Rows from block 5 of a small class-conditioned image flow-matching model, named by matrix and row number. Rows with one number belong to one neuron. Each number is 50 + 12 x the weight over its row's rms, rounded and kept within 0 to 99. All counts start at 0.
Before each neuron's rows are labels from the 100 images, of 14976 (inputs lightly noised), where the neuron reaches its largest size: "responds to" is what is common among them. Only what is clearly more common there than usual is listed. The data: telescope images of galaxies (Galaxy Zoo DECaLS). In brackets: how many of the 100.
# gate: MLP gate (model.blocks.5.mlp.gate.weight, 416x160), inputs 80-159
# fc1: MLP up (model.blocks.5.mlp.fc1.weight, 416x160), inputs 80-159
# fc2: MLP down (model.blocks.5.mlp.fc2.weight, 160x416, transposed), outputs 80-159

responds to: roundness: round (50)
gate.330:60 51 63 50 22 61 62 41 48 66 58 63 61 30 52 57 50 56 51 43 64 72 37 47 47 61 52 53 17 61 60 25 56 62 48 53 35 68 46 59 65 45 55 44 54 61 40 49 34 71 52 53 61 60 70 43 50 57 43 64 41 42 49 32 32 60 39 81 34 59 54 56 40 44 54 39 44 43 53 44
fc1.330:50 55 41 42 16 47 55 70 39 32 48 22 46 43 64 49 77 56 50 39 36 39 57 38 49 23 45 67 76 26 56 53 40 39 49 72 65 45 45 39 42 57 37 45 44 44 71 58 42 45 65 54 42 51 60 49 44 49 37 60 43 65 54 49 31 31 40 35 48 56 39 39 55 53 48 49 52 43 65 24
fc2.330:46 44 25 53 39 65 78 15 43 73 75 72 60 51 58 49 43 41 52 45 57 42 49 35 50 48 57 70 77 40 66 47 31 83 49 45 59 48 53 67 61 46 73 52 66 52 46 46 36 60 45 54 49 58 45 43 55 52 49 31 47 48 63 59 57 45 59 47 47 53 51 57 45 52 51 50 46 34 55 46

responds to: shape: featured or disk (61); edge-on disk: yes (31)
gate.286:70 47 78 48 19 24 49 43 48 58 43 47 57 32 56 44 46 68 74 43 53 46 51 64 40 61 51 49 48 44 65 58 61 59 49 60 31 65 37 55 66 37 24 51 60 53 44 52 60 42 53 39 55 49 42 63 28 46 55 54 16 38 42 41 63 51 41 56 27 57 42 65 45 41 44 42 52 41 34 35
fc1.286:57 69 26 62 57 57 42 91 33 38 48 50 42 70 32 56 53 52 51 51 60 51 51 51 59 50 52 57 61 47 62 51 32 20 27 41 65 53 48 68 25 39 57 51 72 56 46 35 56 70 60 52 53 65 44 55 40 57 61 54 61 57 76 59 57 46 65 54 53 43 39 49 62 50 43 53 72 60 11 48
fc2.286:56 52 42 51 63 40 48 56 65 45 37 47 50 50 48 46 52 47 59 39 58 77 60 58 44 62 53 47 49 42 67 56 59 80 59 52 60 24 59 49 51 69 70 50 57 45 31 64 65 48 57 63 48 54 52 47 40 47 30 40 69 56 69 43 30 39 55 28 79 39 39 48 41 52 55 41 44 59 41 72

responds to: shape: featured or disk (64); edge-on disk: yes (62); roundness: cigar-shaped (33)
gate.322:42 70 43 47 40 71 58 41 67 56 50 54 55 74 51 39 60 49 44 58 44 43 49 40 69 55 41 49 66 58 62 41 62 35 39 53 47 41 58 59 29 51 33 58 72 40 63 23 62 38 39 68 28 59 58 38 44 59 57 25 29 51 48 67 56 45 48 49 62 64 59 39 48 27 57 48 63 36 34 49
fc1.322:64 30 66 52 70 44 38 46 35 37 54 39 50 29 62 49 35 48 47 57 35 54 54 46 43 64 53 49 37 55 46 53 48 54 62 59 60 59 54 43 77 51 75 42 37 40 46 68 36 52 51 51 77 27 19 68 61 46 48 55 59 55 49 20 53 45 60 64 51 51 32 60 54 68 52 42 33 47 43 52
fc2.322:48 48 54 61 31 42 07 29 41 50 45 51 62 68 37 42 34 67 64 43 46 52 50 44 54 40 24 52 41 28 51 49 58 61 51 51 22 43 47 42 43 78 39 37 48 50 57 51 40 68 43 54 37 37 25 33 61 28 60 41 45 55 56 76 69 56 46 59 57 44 57 54 47 38 40 50 42 48 62 27

responds to: shape: featured or disk (64); edge-on disk: no (51); spiral arms: yes (41)
gate.378:49 58 58 55 28 36 52 37 40 45 23 47 54 46 51 40 50 45 45 68 54 49 46 43 39 53 45 35 47 51 46 40 60 48 40 67 44 55 64 50 42 36 55 39 37 35 42 60 45 53 37 52 45 48 52 72 68 42 30 56 44 39 31 59 48 32 50 82 58 71 51 47 49 68 33 56 70 57 43 44
fc1.378:41 28 48 46 59 37 50 56 34 54 67 47 63 42 51 67 44 70 52 40 47 67 66 59 57 62 37 83 38 36 56 48 38 55 40 58 51 55 27 43 60 49 48 70 37 50 43 58 44 59 55 34 43 36 65 53 46 41 45 53 55 46 53 51 46 36 46 46 55 35 64 45 48 65 53 59 43 66 51 33
fc2.378:65 58 54 56 49 64 62 49 91 45 47 34 55 59 36 51 48 48 67 46 47 33 56 64 43 43 50 72 44 32 54 41 53 60 40 64 64 32 35 47 40 47 59 65 57 46 44 42 40 56 29 54 30 58 55 56 65 43 99 43 42 39 34 59 42 40 51 53 62 39 26 50 39 61 58 43 72 46 66 41

responds to: edge-on disk: no (50)
gate.267:45 38 46 44 44 41 36 34 40 48 54 51 52 41 35 48 53 64 47 59 53 60 40 27 49 58 39 54 24 46 55 50 33 56 70 63 69 69 34 42 55 29 61 37 29 39 61 73 18 32 48 31 53 55 40 53 55 43 54 44 29 45 41 59 43 52 39 63 40 46 51 55 60 28 44 47 57 72 44 47
fc1.267:60 48 48 53 71 45 43 66 62 55 48 54 50 63 31 52 40 41 32 69 53 49 48 51 63 54 55 62 33 14 58 53 64 36 33 50 49 44 52 54 69 69 28 41 61 41 77 58 61 40 44 61 30 51 39 37 48 56 36 49 44 54 63 45 48 28 56 54 66 54 62 63 36 69 71 59 44 24 44 59
fc2.267:49 46 46 54 59 68 56 47 65 52 43 45 41 49 45 40 51 37 63 57 44 30 41 38 49 38 46 60 37 25 47 44 64 60 62 66 75 73 32 54 44 46 35 48 52 29 39 69 62 49 48 54 40 38 56 52 62 51 81 37 28 74 43 47 57 38 77 56 44 55 45 78 44 58 47 48 34 42 54 39

responds to: edge-on disk: no (52); bar: no (31)
gate.116:62 32 46 34 52 63 49 61 56 49 46 56 22 53 73 52 58 59 45 39 46 44 33 50 52 59 55 68 52 55 61 57 49 50 52 36 45 41 50 30 71 41 49 80 31 68 71 59 52 49 56 48 41 31 48 43 56 43 42 41 50 48 38 57 41 56 53 63 33 23 64 23 59 52 62 40 46 49 71 47
fc1.116:35 63 51 61 68 39 41 49 49 50 53 33 75 46 20 35 42 48 43 58 59 51 47 54 49 44 45 39 47 37 38 37 52 60 52 48 54 44 56 79 31 55 45 38 55 58 38 34 54 48 46 55 59 60 40 44 38 56 69 54 68 51 46 57 51 66 61 40 70 60 32 58 40 40 43 39 45 50 32 55
fc2.116:60 37 54 51 30 48 67 48 66 43 44 72 74 52 15 55 47 65 44 64 57 45 64 84 44 55 44 32 49 54 49 49 50 52 56 59 64 61 52 22 58 48 45 25 62 33 80 45 54 49 47 55 49 42 41 47 70 27 72 60 60 34 52 42 57 37 50 52 48 64 66 60 46 60 38 50 37 50 72 56

responds to: shape: featured or disk (63); edge-on disk: no (56); spiral arms: yes (45)
gate.177:54 52 43 39 56 51 57 59 47 48 38 57 59 43 59 54 34 65 31 32 63 38 70 51 49 43 24 27 44 68 55 28 59 45 62 49 58 61 38 55 45 39 51 29 48 48 50 54 59 47 52 47 23 45 66 54 31 51 30 61 51 36 48 63 58 32 63 55 47 64 46 50 57 37 46 51 60 42 53 51
fc1.177:56 46 42 61 36 56 53 50 57 47 61 57 20 52 47 46 70 42 61 72 17 51 42 51 49 47 80 70 51 42 53 76 39 48 59 51 51 52 59 46 61 59 44 61 51 39 50 38 43 53 51 47 59 49 41 39 72 48 54 31 52 47 49 35 57 67 29 50 49 23 58 63 49 59 47 56 55 48 43 51
fc2.177:34 46 39 54 47 40 21 49 59 37 51 36 29 54 54 56 38 54 42 68 22 37 44 44 55 47 69 59 49 52 49 71 39 63 31 53 40 71 57 52 38 68 31 54 68 42 51 44 33 49 42 42 52 47 38 40 33 35 75 46 51 50 51 34 20 56 58 60 49 38 44 71 44 50 49 54 41 46 55 34

responds to: edge-on disk: no (53); spiral arms: yes (41)
gate.24:21 45 49 54 58 45 35 46 70 43 55 32 57 43 65 45 70 30 42 25 32 58 37 58 50 44 43 52 44 61 59 63 44 35 52 62 62 57 48 38 41 54 45 71 63 60 33 55 53 54 51 53 61 64 51 70 49 41 45 45 49 54 66 63 54 53 46 79 52 36 23 55 50 34 32 60 35 56 29 42
fc1.24:60 44 50 15 67 45 67 67 20 50 63 54 47 52 43 71 39 36 62 63 51 49 59 38 48 41 54 50 63 41 38 55 57 74 36 29 53 29 55 62 60 51 64 35 36 44 57 61 32 38 52 51 53 48 47 37 49 49 99 42 58 57 53 53 37 53 68 26 56 52 62 52 52 57 56 30 58 26 60 39
fc2.24:42 40 32 51 46 73 58 67 63 53 28 42 49 41 52 57 57 54 48 68 73 53 67 50 56 49 53 53 35 48 36 62 58 41 61 49 55 55 44 45 31 49 74 53 38 58 62 70 42 46 51 51 48 65 59 42 57 52 41 66 64 52 53 50 60 54 39 41 66 40 31 36 53 58 42 51 35 49 49 61

responds to: edge-on disk: yes (27)
gate.183:51 34 62 61 17 33 49 42 50 59 43 43 61 38 44 65 56 59 59 54 55 39 56 45 52 64 69 58 23 55 51 48 37 52 61 59 30 66 50 62 57 55 32 44 60 41 48 53 38 53 66 47 64 41 49 34 55 78 61 72 45 36 33 50 72 44 52 63 58 54 44 48 42 45 47 56 65 50 48 39
fc1.183:41 43 45 60 38 59 22 44 55 61 63 51 36 44 39 47 40 66 51 30 61 69 56 54 59 59 62 40 48 39 30 44 30 24 70 41 16 47 57 55 46 42 40 64 54 38 57 57 65 53 62 54 50 34 57 50 55 37 53 57 55 52 69 55 60 56 46 20 73 43 54 42 49 77 64 43 52 51 44 58
fc2.183:55 51 36 46 33 42 75 69 58 49 27 34 45 64 45 52 52 61 56 49 49 39 46 67 35 73 36 39 33 42 47 57 49 33 42 61 63 49 54 49 60 50 32 48 23 54 44 53 61 47 44 50 41 43 48 61 51 29 25 55 57 57 49 59 70 53 49 49 44 48 49 44 57 52 44 49 37 67 55 57

responds to: shape: featured or disk (63); edge-on disk: no (58); spiral arms: yes (50)
gate.11:49 46 25 73 43 65 46 64 66 58 26 50 58 49 65 32 50 70 67 47 58 44 47 67 36 50 60 64 45 57 53 43 48 53 33 39 56 40 56 52 52 50 45 72 53 56 60 34 53 60 49 51 56 31 31 44 35 21 55 64 50 42 61 49 11 34 42 49 41 40 41 21 44 72 43 34 50 37 55 42
fc1.11:51 44 64 37 61 39 52 54 65 70 57 41 38 49 42 60 61 36 37 55 48 53 55 54 70 48 45 33 48 37 51 62 58 67 76 31 36 51 42 81 53 50 35 37 68 37 45 62 57 36 72 56 49 46 49 57 47 63 49 30 45 50 53 56 62 53 56 52 63 63 48 74 49 33 46 42 57 61 38 65
fc2.11:63 54 36 33 47 60 31 14 40 33 55 38 39 52 46 55 52 71 41 53 49 51 56 65 20 46 42 31 38 47 40 48 45 36 46 34 63 45 35 38 51 58 27 31 72 51 58 59 34 69 48 52 50 55 63 71 61 46 59 54 19 40 42 60 79 43 48 67 52 54 66 75 48 46 45 41 39 73 70 39

responds to: edge-on disk: no (50); spiral arms: yes (43)
gate.238:32 74 37 57 38 49 65 51 36 39 31 50 45 50 59 38 46 40 48 46 56 62 49 31 40 49 42 63 49 52 58 39 60 51 38 53 56 60 68 47 47 38 40 51 49 77 47 45 54 64 43 61 61 45 37 48 44 34 34 24 65 42 51 40 52 53 40 73 42 79 68 53 47 60 35 58 47 54 68 45
fc1.238:63 24 58 44 64 48 37 43 59 58 57 48 55 37 39 72 41 61 58 39 35 33 56 54 55 56 67 38 48 53 47 45 34 52 68 44 38 38 38 39 51 47 49 54 54 29 55 44 41 41 64 42 44 59 56 54 58 74 67 66 37 57 48 56 57 46 66 42 49 13 34 32 64 31 53 50 53 49 35 54
fc2.238:54 71 53 46 26 51 71 74 46 58 30 49 56 57 56 59 69 61 34 27 52 46 50 49 47 60 71 25 39 26 48 23 57 51 45 58 23 58 35 42 47 46 57 32 43 29 59 36 64 64 52 41 67 43 55 40 43 56 20 53 51 59 58 45 61 35 41 57 37 23 61 40 50 54 64 51 74 63 57 55

responds to: roundness: cigar-shaped (30); edge-on disk: yes (26)
gate.44:65 48 37 54 21 64 45 58 45 39 68 64 60 46 43 53 56 62 62 55 73 33 51 66 55 28 49 49 47 46 42 40 59 64 57 44 36 48 48 49 54 63 28 42 65 51 64 57 31 52 61 49 58 59 58 51 62 51 38 63 33 58 50 52 38 63 50 56 36 48 37 51 56 59 48 57 48 72 44 57
fc1.44:38 40 57 43 65 45 39 77 82 47 44 38 47 36 33 51 33 46 45 45 25 42 57 38 46 42 40 58 59 65 61 64 45 32 34 47 58 59 41 54 56 35 58 48 58 32 41 54 60 45 50 45 65 57 38 48 50 84 49 59 57 60 39 61 90 62 39 57 71 57 44 60 49 39 40 50 69 47 55 41
fc2.44:53 52 58 39 54 51 60 36 29 32 63 64 45 29 45 55 54 56 41 47 43 79 48 29 54 48 57 48 45 84 57 48 46 71 71 49 45 59 48 53 45 53 42 53 27 39 74 49 67 46 63 48 55 61 66 54 46 69 38 42 53 41 54 49 20 51 71 62 32 57 63 59 34 52 47 67 25 56 51 71

responds to: shape: star or artifact (27)
gate.239:52 38 50 51 45 50 69 64 55 35 34 67 48 40 26 49 24 43 54 31 53 57 55 65 40 38 50 43 26 50 46 50 45 37 43 75 74 70 49 38 54 44 47 57 56 62 68 35 67 50 41 35 47 56 55 71 52 61 19 45 60 37 47 60 52 73 53 62 44 48 38 51 53 44 55 49 43 76 54 80
fc1.239:52 45 38 65 52 51 64 57 45 35 59 44 23 48 47 46 34 59 29 58 38 72 38 66 47 50 29 55 26 63 42 65 71 32 38 59 54 59 60 28 49 53 45 60 59 72 52 59 59 58 33 45 33 42 49 61 67 58 28 34 59 35 36 60 54 42 61 53 37 35 63 54 57 30 46 46 41 68 53 64
fc2.239:42 46 40 51 43 47 17 43 53 58 54 45 52 64 40 50 54 45 70 55 38 38 53 47 49 55 44 37 29 47 36 46 49 64 29 68 64 49 43 53 58 48 55 53 60 43 33 45 50 68 57 43 22 48 61 53 52 45 69 51 41 54 33 64 67 47 41 29 37 48 51 46 61 43 47 45 58 43 63 09

responds to: roundness: round (41)
gate.8:40 56 37 29 57 57 48 55 53 41 45 45 61 53 26 40 61 51 37 54 56 55 41 30 44 39 48 41 56 57 55 50 54 43 50 33 33 23 38 44 74 55 62 54 26 52 61 62 59 58 49 46 44 45 67 61 59 41 83 48 67 36 69 42 43 57 67 75 63 43 45 42 33 45 49 62 46 44 46 52
fc1.8:71 69 36 36 56 47 29 57 65 62 48 45 48 56 46 45 55 38 44 43 59 53 37 48 61 45 47 40 65 34 48 27 57 64 32 61 55 42 49 44 37 14 68 46 43 45 69 40 59 59 49 71 45 59 42 48 69 45 80 41 43 60 56 51 29 59 52 50 36 41 58 41 52 35 37 28 37 55 72 64
fc2.8:49 49 40 68 42 44 91 73 81 34 32 50 51 69 47 50 61 47 60 55 58 38 42 54 53 55 37 54 59 48 46 39 51 38 34 59 67 67 47 51 55 23 72 63 57 37 22 58 50 39 58 47 61 34 42 48 47 58 51 43 45 68 45 44 52 59 55 36 39 44 30 53 54 34 40 58 49 27 36 49

responds to: shape: star or artifact (26)
gate.122:60 47 72 51 45 60 53 36 58 65 61 41 56 58 45 41 61 49 63 55 58 39 47 50 52 68 57 43 23 42 59 43 64 62 69 63 69 53 47 63 69 46 55 39 66 55 43 40 50 52 47 46 49 46 21 23 50 45 46 60 53 31 49 49 41 78 58 72 44 61 59 44 57 29 60 54 38 66 43 59
fc1.122:41 48 49 42 62 32 45 52 42 43 36 50 33 47 64 55 38 58 28 51 43 77 51 41 36 59 45 47 43 63 43 60 62 51 47 61 24 51 44 47 58 49 36 61 53 56 32 69 49 45 30 46 38 40 57 62 34 57 42 61 47 52 50 43 53 27 65 73 41 51 43 59 35 49 56 46 37 27 46 41
fc2.122:80 59 56 59 43 51 31 63 53 56 56 23 53 61 64 48 44 25 60 47 56 53 57 35 38 42 55 45 19 57 42 59 63 44 54 45 52 50 70 44 52 78 50 40 48 55 61 36 49 47 46 44 45 60 55 41 64 49 61 58 37 26 68 60 53 32 41 64 43 57 61 60 43 72 48 42 38 60 67 47

responds to: roundness: round (52)
gate.225:62 46 60 45 29 53 51 60 61 86 43 32 46 39 45 61 45 50 45 53 52 55 46 62 62 32 49 40 41 49 61 60 42 62 65 60 52 58 56 64 50 46 21 32 60 44 43 44 52 36 61 50 49 55 48 63 45 42 64 61 45 41 54 54 55 51 40 57 38 56 27 71 36 48 56 40 90 48 51 25
fc1.225:45 51 32 52 66 69 67 62 43 34 42 57 59 70 53 34 61 72 41 30 59 64 41 49 51 55 43 44 47 29 51 18 65 66 46 35 58 13 43 40 60 48 62 63 46 49 48 49 59 56 37 58 47 42 59 37 35 38 45 52 47 48 50 50 31 53 56 69 38 29 49 38 43 58 34 40 29 56 54 57
fc2.225:46 49 46 49 57 36 17 03 40 48 57 51 61 50 31 54 53 57 39 52 51 40 49 72 42 52 50 44 64 45 45 62 45 36 81 17 24 29 52 33 49 58 18 51 68 53 62 53 40 68 31 53 58 48 45 78 59 52 60 55 48 59 50 55 58 52 50 55 30 59 69 59 40 66 52 55 30 40 49 45

responds to: edge-on disk: no (51); spiral arms: yes (43)
gate.98:62 39 43 53 50 54 58 35 77 36 34 45 31 54 63 41 44 59 42 38 47 70 35 50 42 55 57 66 31 33 44 30 41 38 74 57 64 27 56 40 55 59 68 55 28 42 66 46 63 38 41 55 31 45 56 43 49 23 36 49 38 58 39 31 40 46 41 62 37 65 57 47 37 63 51 32 49 46 70 58
fc1.98:69 41 38 48 44 29 72 48 65 46 45 32 54 44 76 44 47 39 62 46 34 63 57 45 34 54 51 60 76 73 63 38 54 64 28 51 67 41 46 45 41 53 67 47 38 59 67 47 46 31 56 58 34 49 41 46 53 53 64 46 46 42 52 49 52 55 44 40 77 65 73 43 53 62 55 39 61 51 53 37
fc2.98:45 40 31 56 73 61 36 58 55 68 70 69 30 50 69 47 59 56 33 50 41 58 49 47 60 69 45 47 78 82 57 59 56 41 54 40 74 45 52 59 54 59 69 42 39 57 42 51 73 49 70 47 57 47 42 51 40 57 30 48 57 37 56 48 51 52 59 50 65 57 42 48 53 56 41 53 34 72 31 63

responds to: edge-on disk: yes (51); roundness: cigar-shaped (34)
gate.68:56 53 56 27 22 74 54 38 47 56 49 46 58 61 32 61 74 63 37 48 24 48 33 53 50 45 43 49 32 40 51 55 46 41 60 42 37 52 50 47 65 53 46 42 35 65 46 33 59 53 40 59 41 59 58 33 55 54 42 38 61 34 56 37 56 34 37 74 53 60 54 28 39 59 62 63 50 33 51 47
fc1.68:48 65 43 61 57 56 59 60 40 30 52 73 60 43 42 48 64 72 55 59 43 66 45 36 61 59 56 25 45 54 34 35 58 60 55 40 55 34 44 56 44 76 69 35 46 37 30 58 69 63 58 38 41 65 82 50 51 48 59 47 44 68 62 49 61 70 61 55 61 64 49 60 47 49 55 40 53 54 59 66
fc2.68:50 54 38 48 24 39 58 40 67 84 27 30 59 29 54 58 40 29 53 60 59 59 51 59 55 48 58 51 43 45 43 52 64 24 37 39 40 28 51 52 58 43 59 46 45 51 51 51 48 36 30 60 37 50 36 38 47 35 51 53 69 57 51 51 55 37 23 57 60 46 51 45 34 46 53 54 40 51 58 61

responds to: edge-on disk: no (54); spiral arms: yes (42)
gate.0:46 69 36 51 50 31 54 64 66 41 55 68 52 44 48 26 53 71 36 59 58 38 68 49 50 42 51 19 47 49 50 59 63 66 43 46 49 73 37 59 50 36 50 48 49 43 53 50 72 64 41 59 58 20 50 58 56 55 49 43 43 38 57 74 54 23 46 40 64 42 57 61 44 57 52 68 77 41 37 38
fc1.0:50 52 59 48 52 55 40 43 43 56 68 40 56 54 50 60 66 34 35 26 47 59 35 34 39 69 59 42 55 33 77 34 64 49 36 45 33 53 36 52 68 61 48 51 48 74 55 42 37 42 56 33 57 39 45 59 30 45 62 40 42 47 74 51 43 72 53 40 31 31 62 60 30 41 50 68 37 54 26 52
fc2.0:48 44 58 55 43 47 77 69 37 40 58 72 59 50 54 60 62 78 46 41 55 76 49 51 48 44 35 59 45 42 53 42 33 50 52 65 55 50 59 36 57 56 69 48 40 49 49 60 54 55 55 51 42 44 29 41 49 35 28 42 43 53 48 54 80 72 53 51 47 56 54 39 59 34 48 47 69 29 36 45

responds to: edge-on disk: yes (36); roundness: cigar-shaped (31)
gate.21:53 56 47 50 54 44 56 74 30 48 43 75 68 57 46 51 49 37 56 46 40 48 44 44 49 45 39 54 63 26 46 49 46 64 24 68 40 46 46 41 45 59 57 48 53 57 27 40 35 40 52 36 69 53 48 35 38 15 51 57 66 46 62 55 37 44 32 45 65 42 71 55 42 47 44 25 48 49 49 52
fc1.21:56 61 60 49 36 40 56 63 73 43 49 57 53 61 24 39 66 49 58 53 56 48 53 40 62 49 42 61 89 47 54 50 61 36 34 63 59 41 48 70 46 48 30 51 51 36 52 51 62 49 46 43 70 41 70 49 25 50 54 52 54 53 66 53 45 54 48 29 56 58 82 45 51 56 52 45 31 46 46 54
fc2.21:52 49 54 49 36 68 30 57 45 44 63 42 50 49 60 41 34 68 52 43 39 57 47 57 64 56 44 60 63 23 54 46 62 83 78 61 31 33 32 58 54 39 48 35 83 53 71 34 34 70 48 50 49 40 29 35 53 62 51 42 55 55 66 58 39 38 60 65 41 51 35 43 49 60 44 72 47 45 60 61

responds to: roundness: round (59)
gate.234:20 53 46 57 37 50 29 52 56 63 61 34 47 36 68 45 45 53 42 37 39 54 54 49 38 51 44 38 24 76 52 66 38 48 31 58 31 57 46 25 43 51 47 70 62 58 50 48 57 46 50 45 63 58 43 71 62 53 48 20 46 60 70 74 43 45 35 72 70 52 31 54 54 29 42 57 63 60 42 25
fc1.234:42 65 41 39 48 51 92 54 46 38 39 51 47 57 63 50 47 54 53 58 57 46 41 60 34 38 57 57 56 35 58 35 54 44 69 62 66 41 58 70 57 84 48 38 46 41 61 59 62 49 39 54 41 35 65 24 33 68 48 42 31 44 39 45 44 42 58 65 55 42 45 53 50 49 52 54 61 31 44 51
fc2.234:67 53 54 45 59 53 48 54 58 43 51 16 47 59 51 40 47 60 58 60 55 25 42 72 47 80 52 49 46 33 63 51 67 67 51 39 82 37 64 33 44 49 70 45 56 52 61 49 62 37 42 55 43 65 68 35 70 70 52 59 54 43 43 53 30 51 34 45 53 45 35 59 44 57 48 56 60 75 51 60

responds to: edge-on disk: no (52); spiral arms: yes (45)
gate.186:41 73 40 64 39 48 36 70 41 59 54 58 50 44 40 29 37 59 24 50 55 32 58 64 54 42 18 44 46 52 49 43 67 54 76 48 43 47 44 54 48 61 58 55 53 42 71 49 80 44 39 48 31 51 67 47 47 43 44 38 54 47 50 51 60 55 44 74 34 46 50 36 52 70 54 53 45 33 53 59
fc1.186:60 48 55 28 47 51 62 56 51 43 35 46 61 67 43 48 74 57 40 25 38 45 34 61 53 41 41 42 44 46 61 57 48 39 53 59 63 76 27 34 51 49 53 37 37 62 27 42 67 72 38 31 64 60 60 56 41 34 30 40 53 33 55 29 47 58 43 62 26 61 24 39 48 45 51 56 52 46 36 54
fc2.186:51 35 40 22 34 56 77 47 72 53 48 62 34 33 58 51 57 52 61 66 45 38 44 76 61 45 53 36 52 28 44 43 56 72 28 50 30 55 63 58 62 42 32 55 43 46 40 51 79 57 55 59 55 44 46 49 47 76 99 46 42 55 46 44 69 36 55 73 40 60 55 61 46 41 59 51 37 73 42 59

responds to: shape: featured or disk (79); edge-on disk: no (58); spiral arms: yes (54)
gate.96:49 48 58 45 37 51 49 37 52 45 60 54 62 62 47 55 56 48 55 58 46 86 58 41 52 29 66 59 66 51 50 56 60 34 35 34 64 40 45 57 42 52 28 40 52 42 30 30 39 44 62 55 57 46 46 43 38 58 18 61 65 42 52 37 35 46 59 45 42 46 80 37 61 46 40 41 32 29 60 59
fc1.96:67 39 47 57 59 61 53 58 43 54 31 58 52 51 32 49 50 51 35 34 41 12 70 44 35 43 48 31 46 50 53 57 55 47 37 29 39 47 51 44 40 61 50 40 56 67 60 31 18 48 53 43 47 50 47 64 59 51 52 66 65 43 68 55 65 74 38 48 41 49 56 36 31 48 38 50 52 44 40 71
fc2.96:44 46 49 55 46 42 39 42 41 47 60 53 58 66 49 55 61 54 64 37 36 15 50 29 62 54 33 33 36 50 48 46 29 80 57 36 45 32 50 65 60 62 48 39 64 50 32 34 09 75 49 37 54 43 47 62 49 45 60 44 49 68 54 64 46 68 46 41 49 54 60 45 32 46 48 57 36 54 60 41

responds to: roundness: cigar-shaped (25)
gate.228:45 42 48 34 69 46 83 47 53 61 65 26 38 47 34 43 70 49 34 51 49 72 47 34 68 59 63 47 60 42 47 59 51 54 36 43 40 41 59 48 47 52 42 63 46 53 29 61 40 47 57 32 61 52 48 64 32 56 62 30 56 37 57 47 68 42 48 75 35 36 52 59 49 54 57 47 61 61 49 65
fc1.228:59 50 54 34 47 59 50 45 65 60 72 40 38 53 51 50 54 61 55 45 35 64 43 45 69 53 53 38 36 49 43 60 36 32 45 58 54 48 43 50 61 45 49 39 57 27 50 52 50 57 65 60 53 60 38 51 32 64 48 30 38 39 48 51 54 40 29 47 49 60 36 76 40 38 56 43 72 48 24 62
fc2.228:51 56 49 50 60 28 17 24 23 40 23 83 43 40 47 56 62 36 58 47 41 54 41 28 62 43 47 42 41 68 45 54 38 33 61 38 33 36 50 53 39 61 21 62 36 41 30 60 72 43 49 49 44 43 71 69 55 70 63 37 51 59 43 45 53 57 66 61 38 40 78 61 40 36 52 59 36 54 41 49

responds to: shape: star or artifact (43)
gate.166:42 52 60 54 31 61 45 58 55 77 30 59 60 54 60 52 57 41 45 45 44 71 56 49 56 53 39 35 18 99 39 60 48 59 38 49 28 39 47 46 48 38 66 55 53 56 26 47 61 49 36 48 46 50 55 68 63 38 52 36 34 43 57 69 57 42 43 50 64 63 53 44 47 43 46 48 61 55 28 37
fc1.166:61 53 59 49 59 56 27 48 54 46 69 18 46 71 54 50 53 41 35 45 44 44 44 52 57 44 54 62 74 43 61 61 46 26 63 26 24 44 59 53 46 52 13 51 36 46 53 51 79 39 55 50 50 50 76 45 52 42 58 41 53 38 46 52 62 48 61 16 48 61 50 44 53 84 35 60 55 65 59 51
fc2.166:45 48 39 56 58 64 55 35 46 49 57 59 48 70 47 48 47 61 51 61 54 19 48 56 50 64 54 63 99 18 57 48 45 68 34 39 49 50 48 46 60 46 34 51 52 56 40 42 31 64 34 51 48 51 52 40 56 38 34 58 54 48 42 53 53 41 41 67 54 41 34 42 67 69 54 58 77 42 48 23

responds to: shape: featured or disk (87); edge-on disk: no (75); spiral arms: yes (69)
gate.29:44 55 35 59 49 48 36 21 93 54 44 48 47 47 66 47 47 42 64 33 58 36 56 60 60 50 30 51 91 50 64 39 46 63 63 69 64 61 52 33 47 48 50 46 26 60 47 44 31 52 54 54 30 52 66 57 53 59 50 56 58 43 28 60 49 48 34 55 53 58 60 34 49 40 46 55 33 42 64 50
fc1.29:42 56 48 51 52 57 57 70 30 51 68 60 47 59 43 55 70 64 53 50 50 51 49 31 53 59 59 57 47 33 41 56 41 53 49 15 22 35 54 64 27 37 40 66 49 54 42 64 64 54 61 61 65 63 28 47 63 62 49 32 53 56 67 61 45 44 66 36 76 39 40 62 49 52 57 50 58 40 26 48
fc2.29:58 54 48 51 84 42 64 30 57 36 56 36 50 40 45 41 51 38 54 67 59 59 44 32 55 60 64 44 42 73 34 62 60 26 55 17 45 36 48 47 46 21 41 68 64 41 68 56 57 46 54 45 49 69 74 66 44 55 58 41 49 60 54 51 26 47 45 53 46 36 60 59 40 59 50 66 44 38 57 51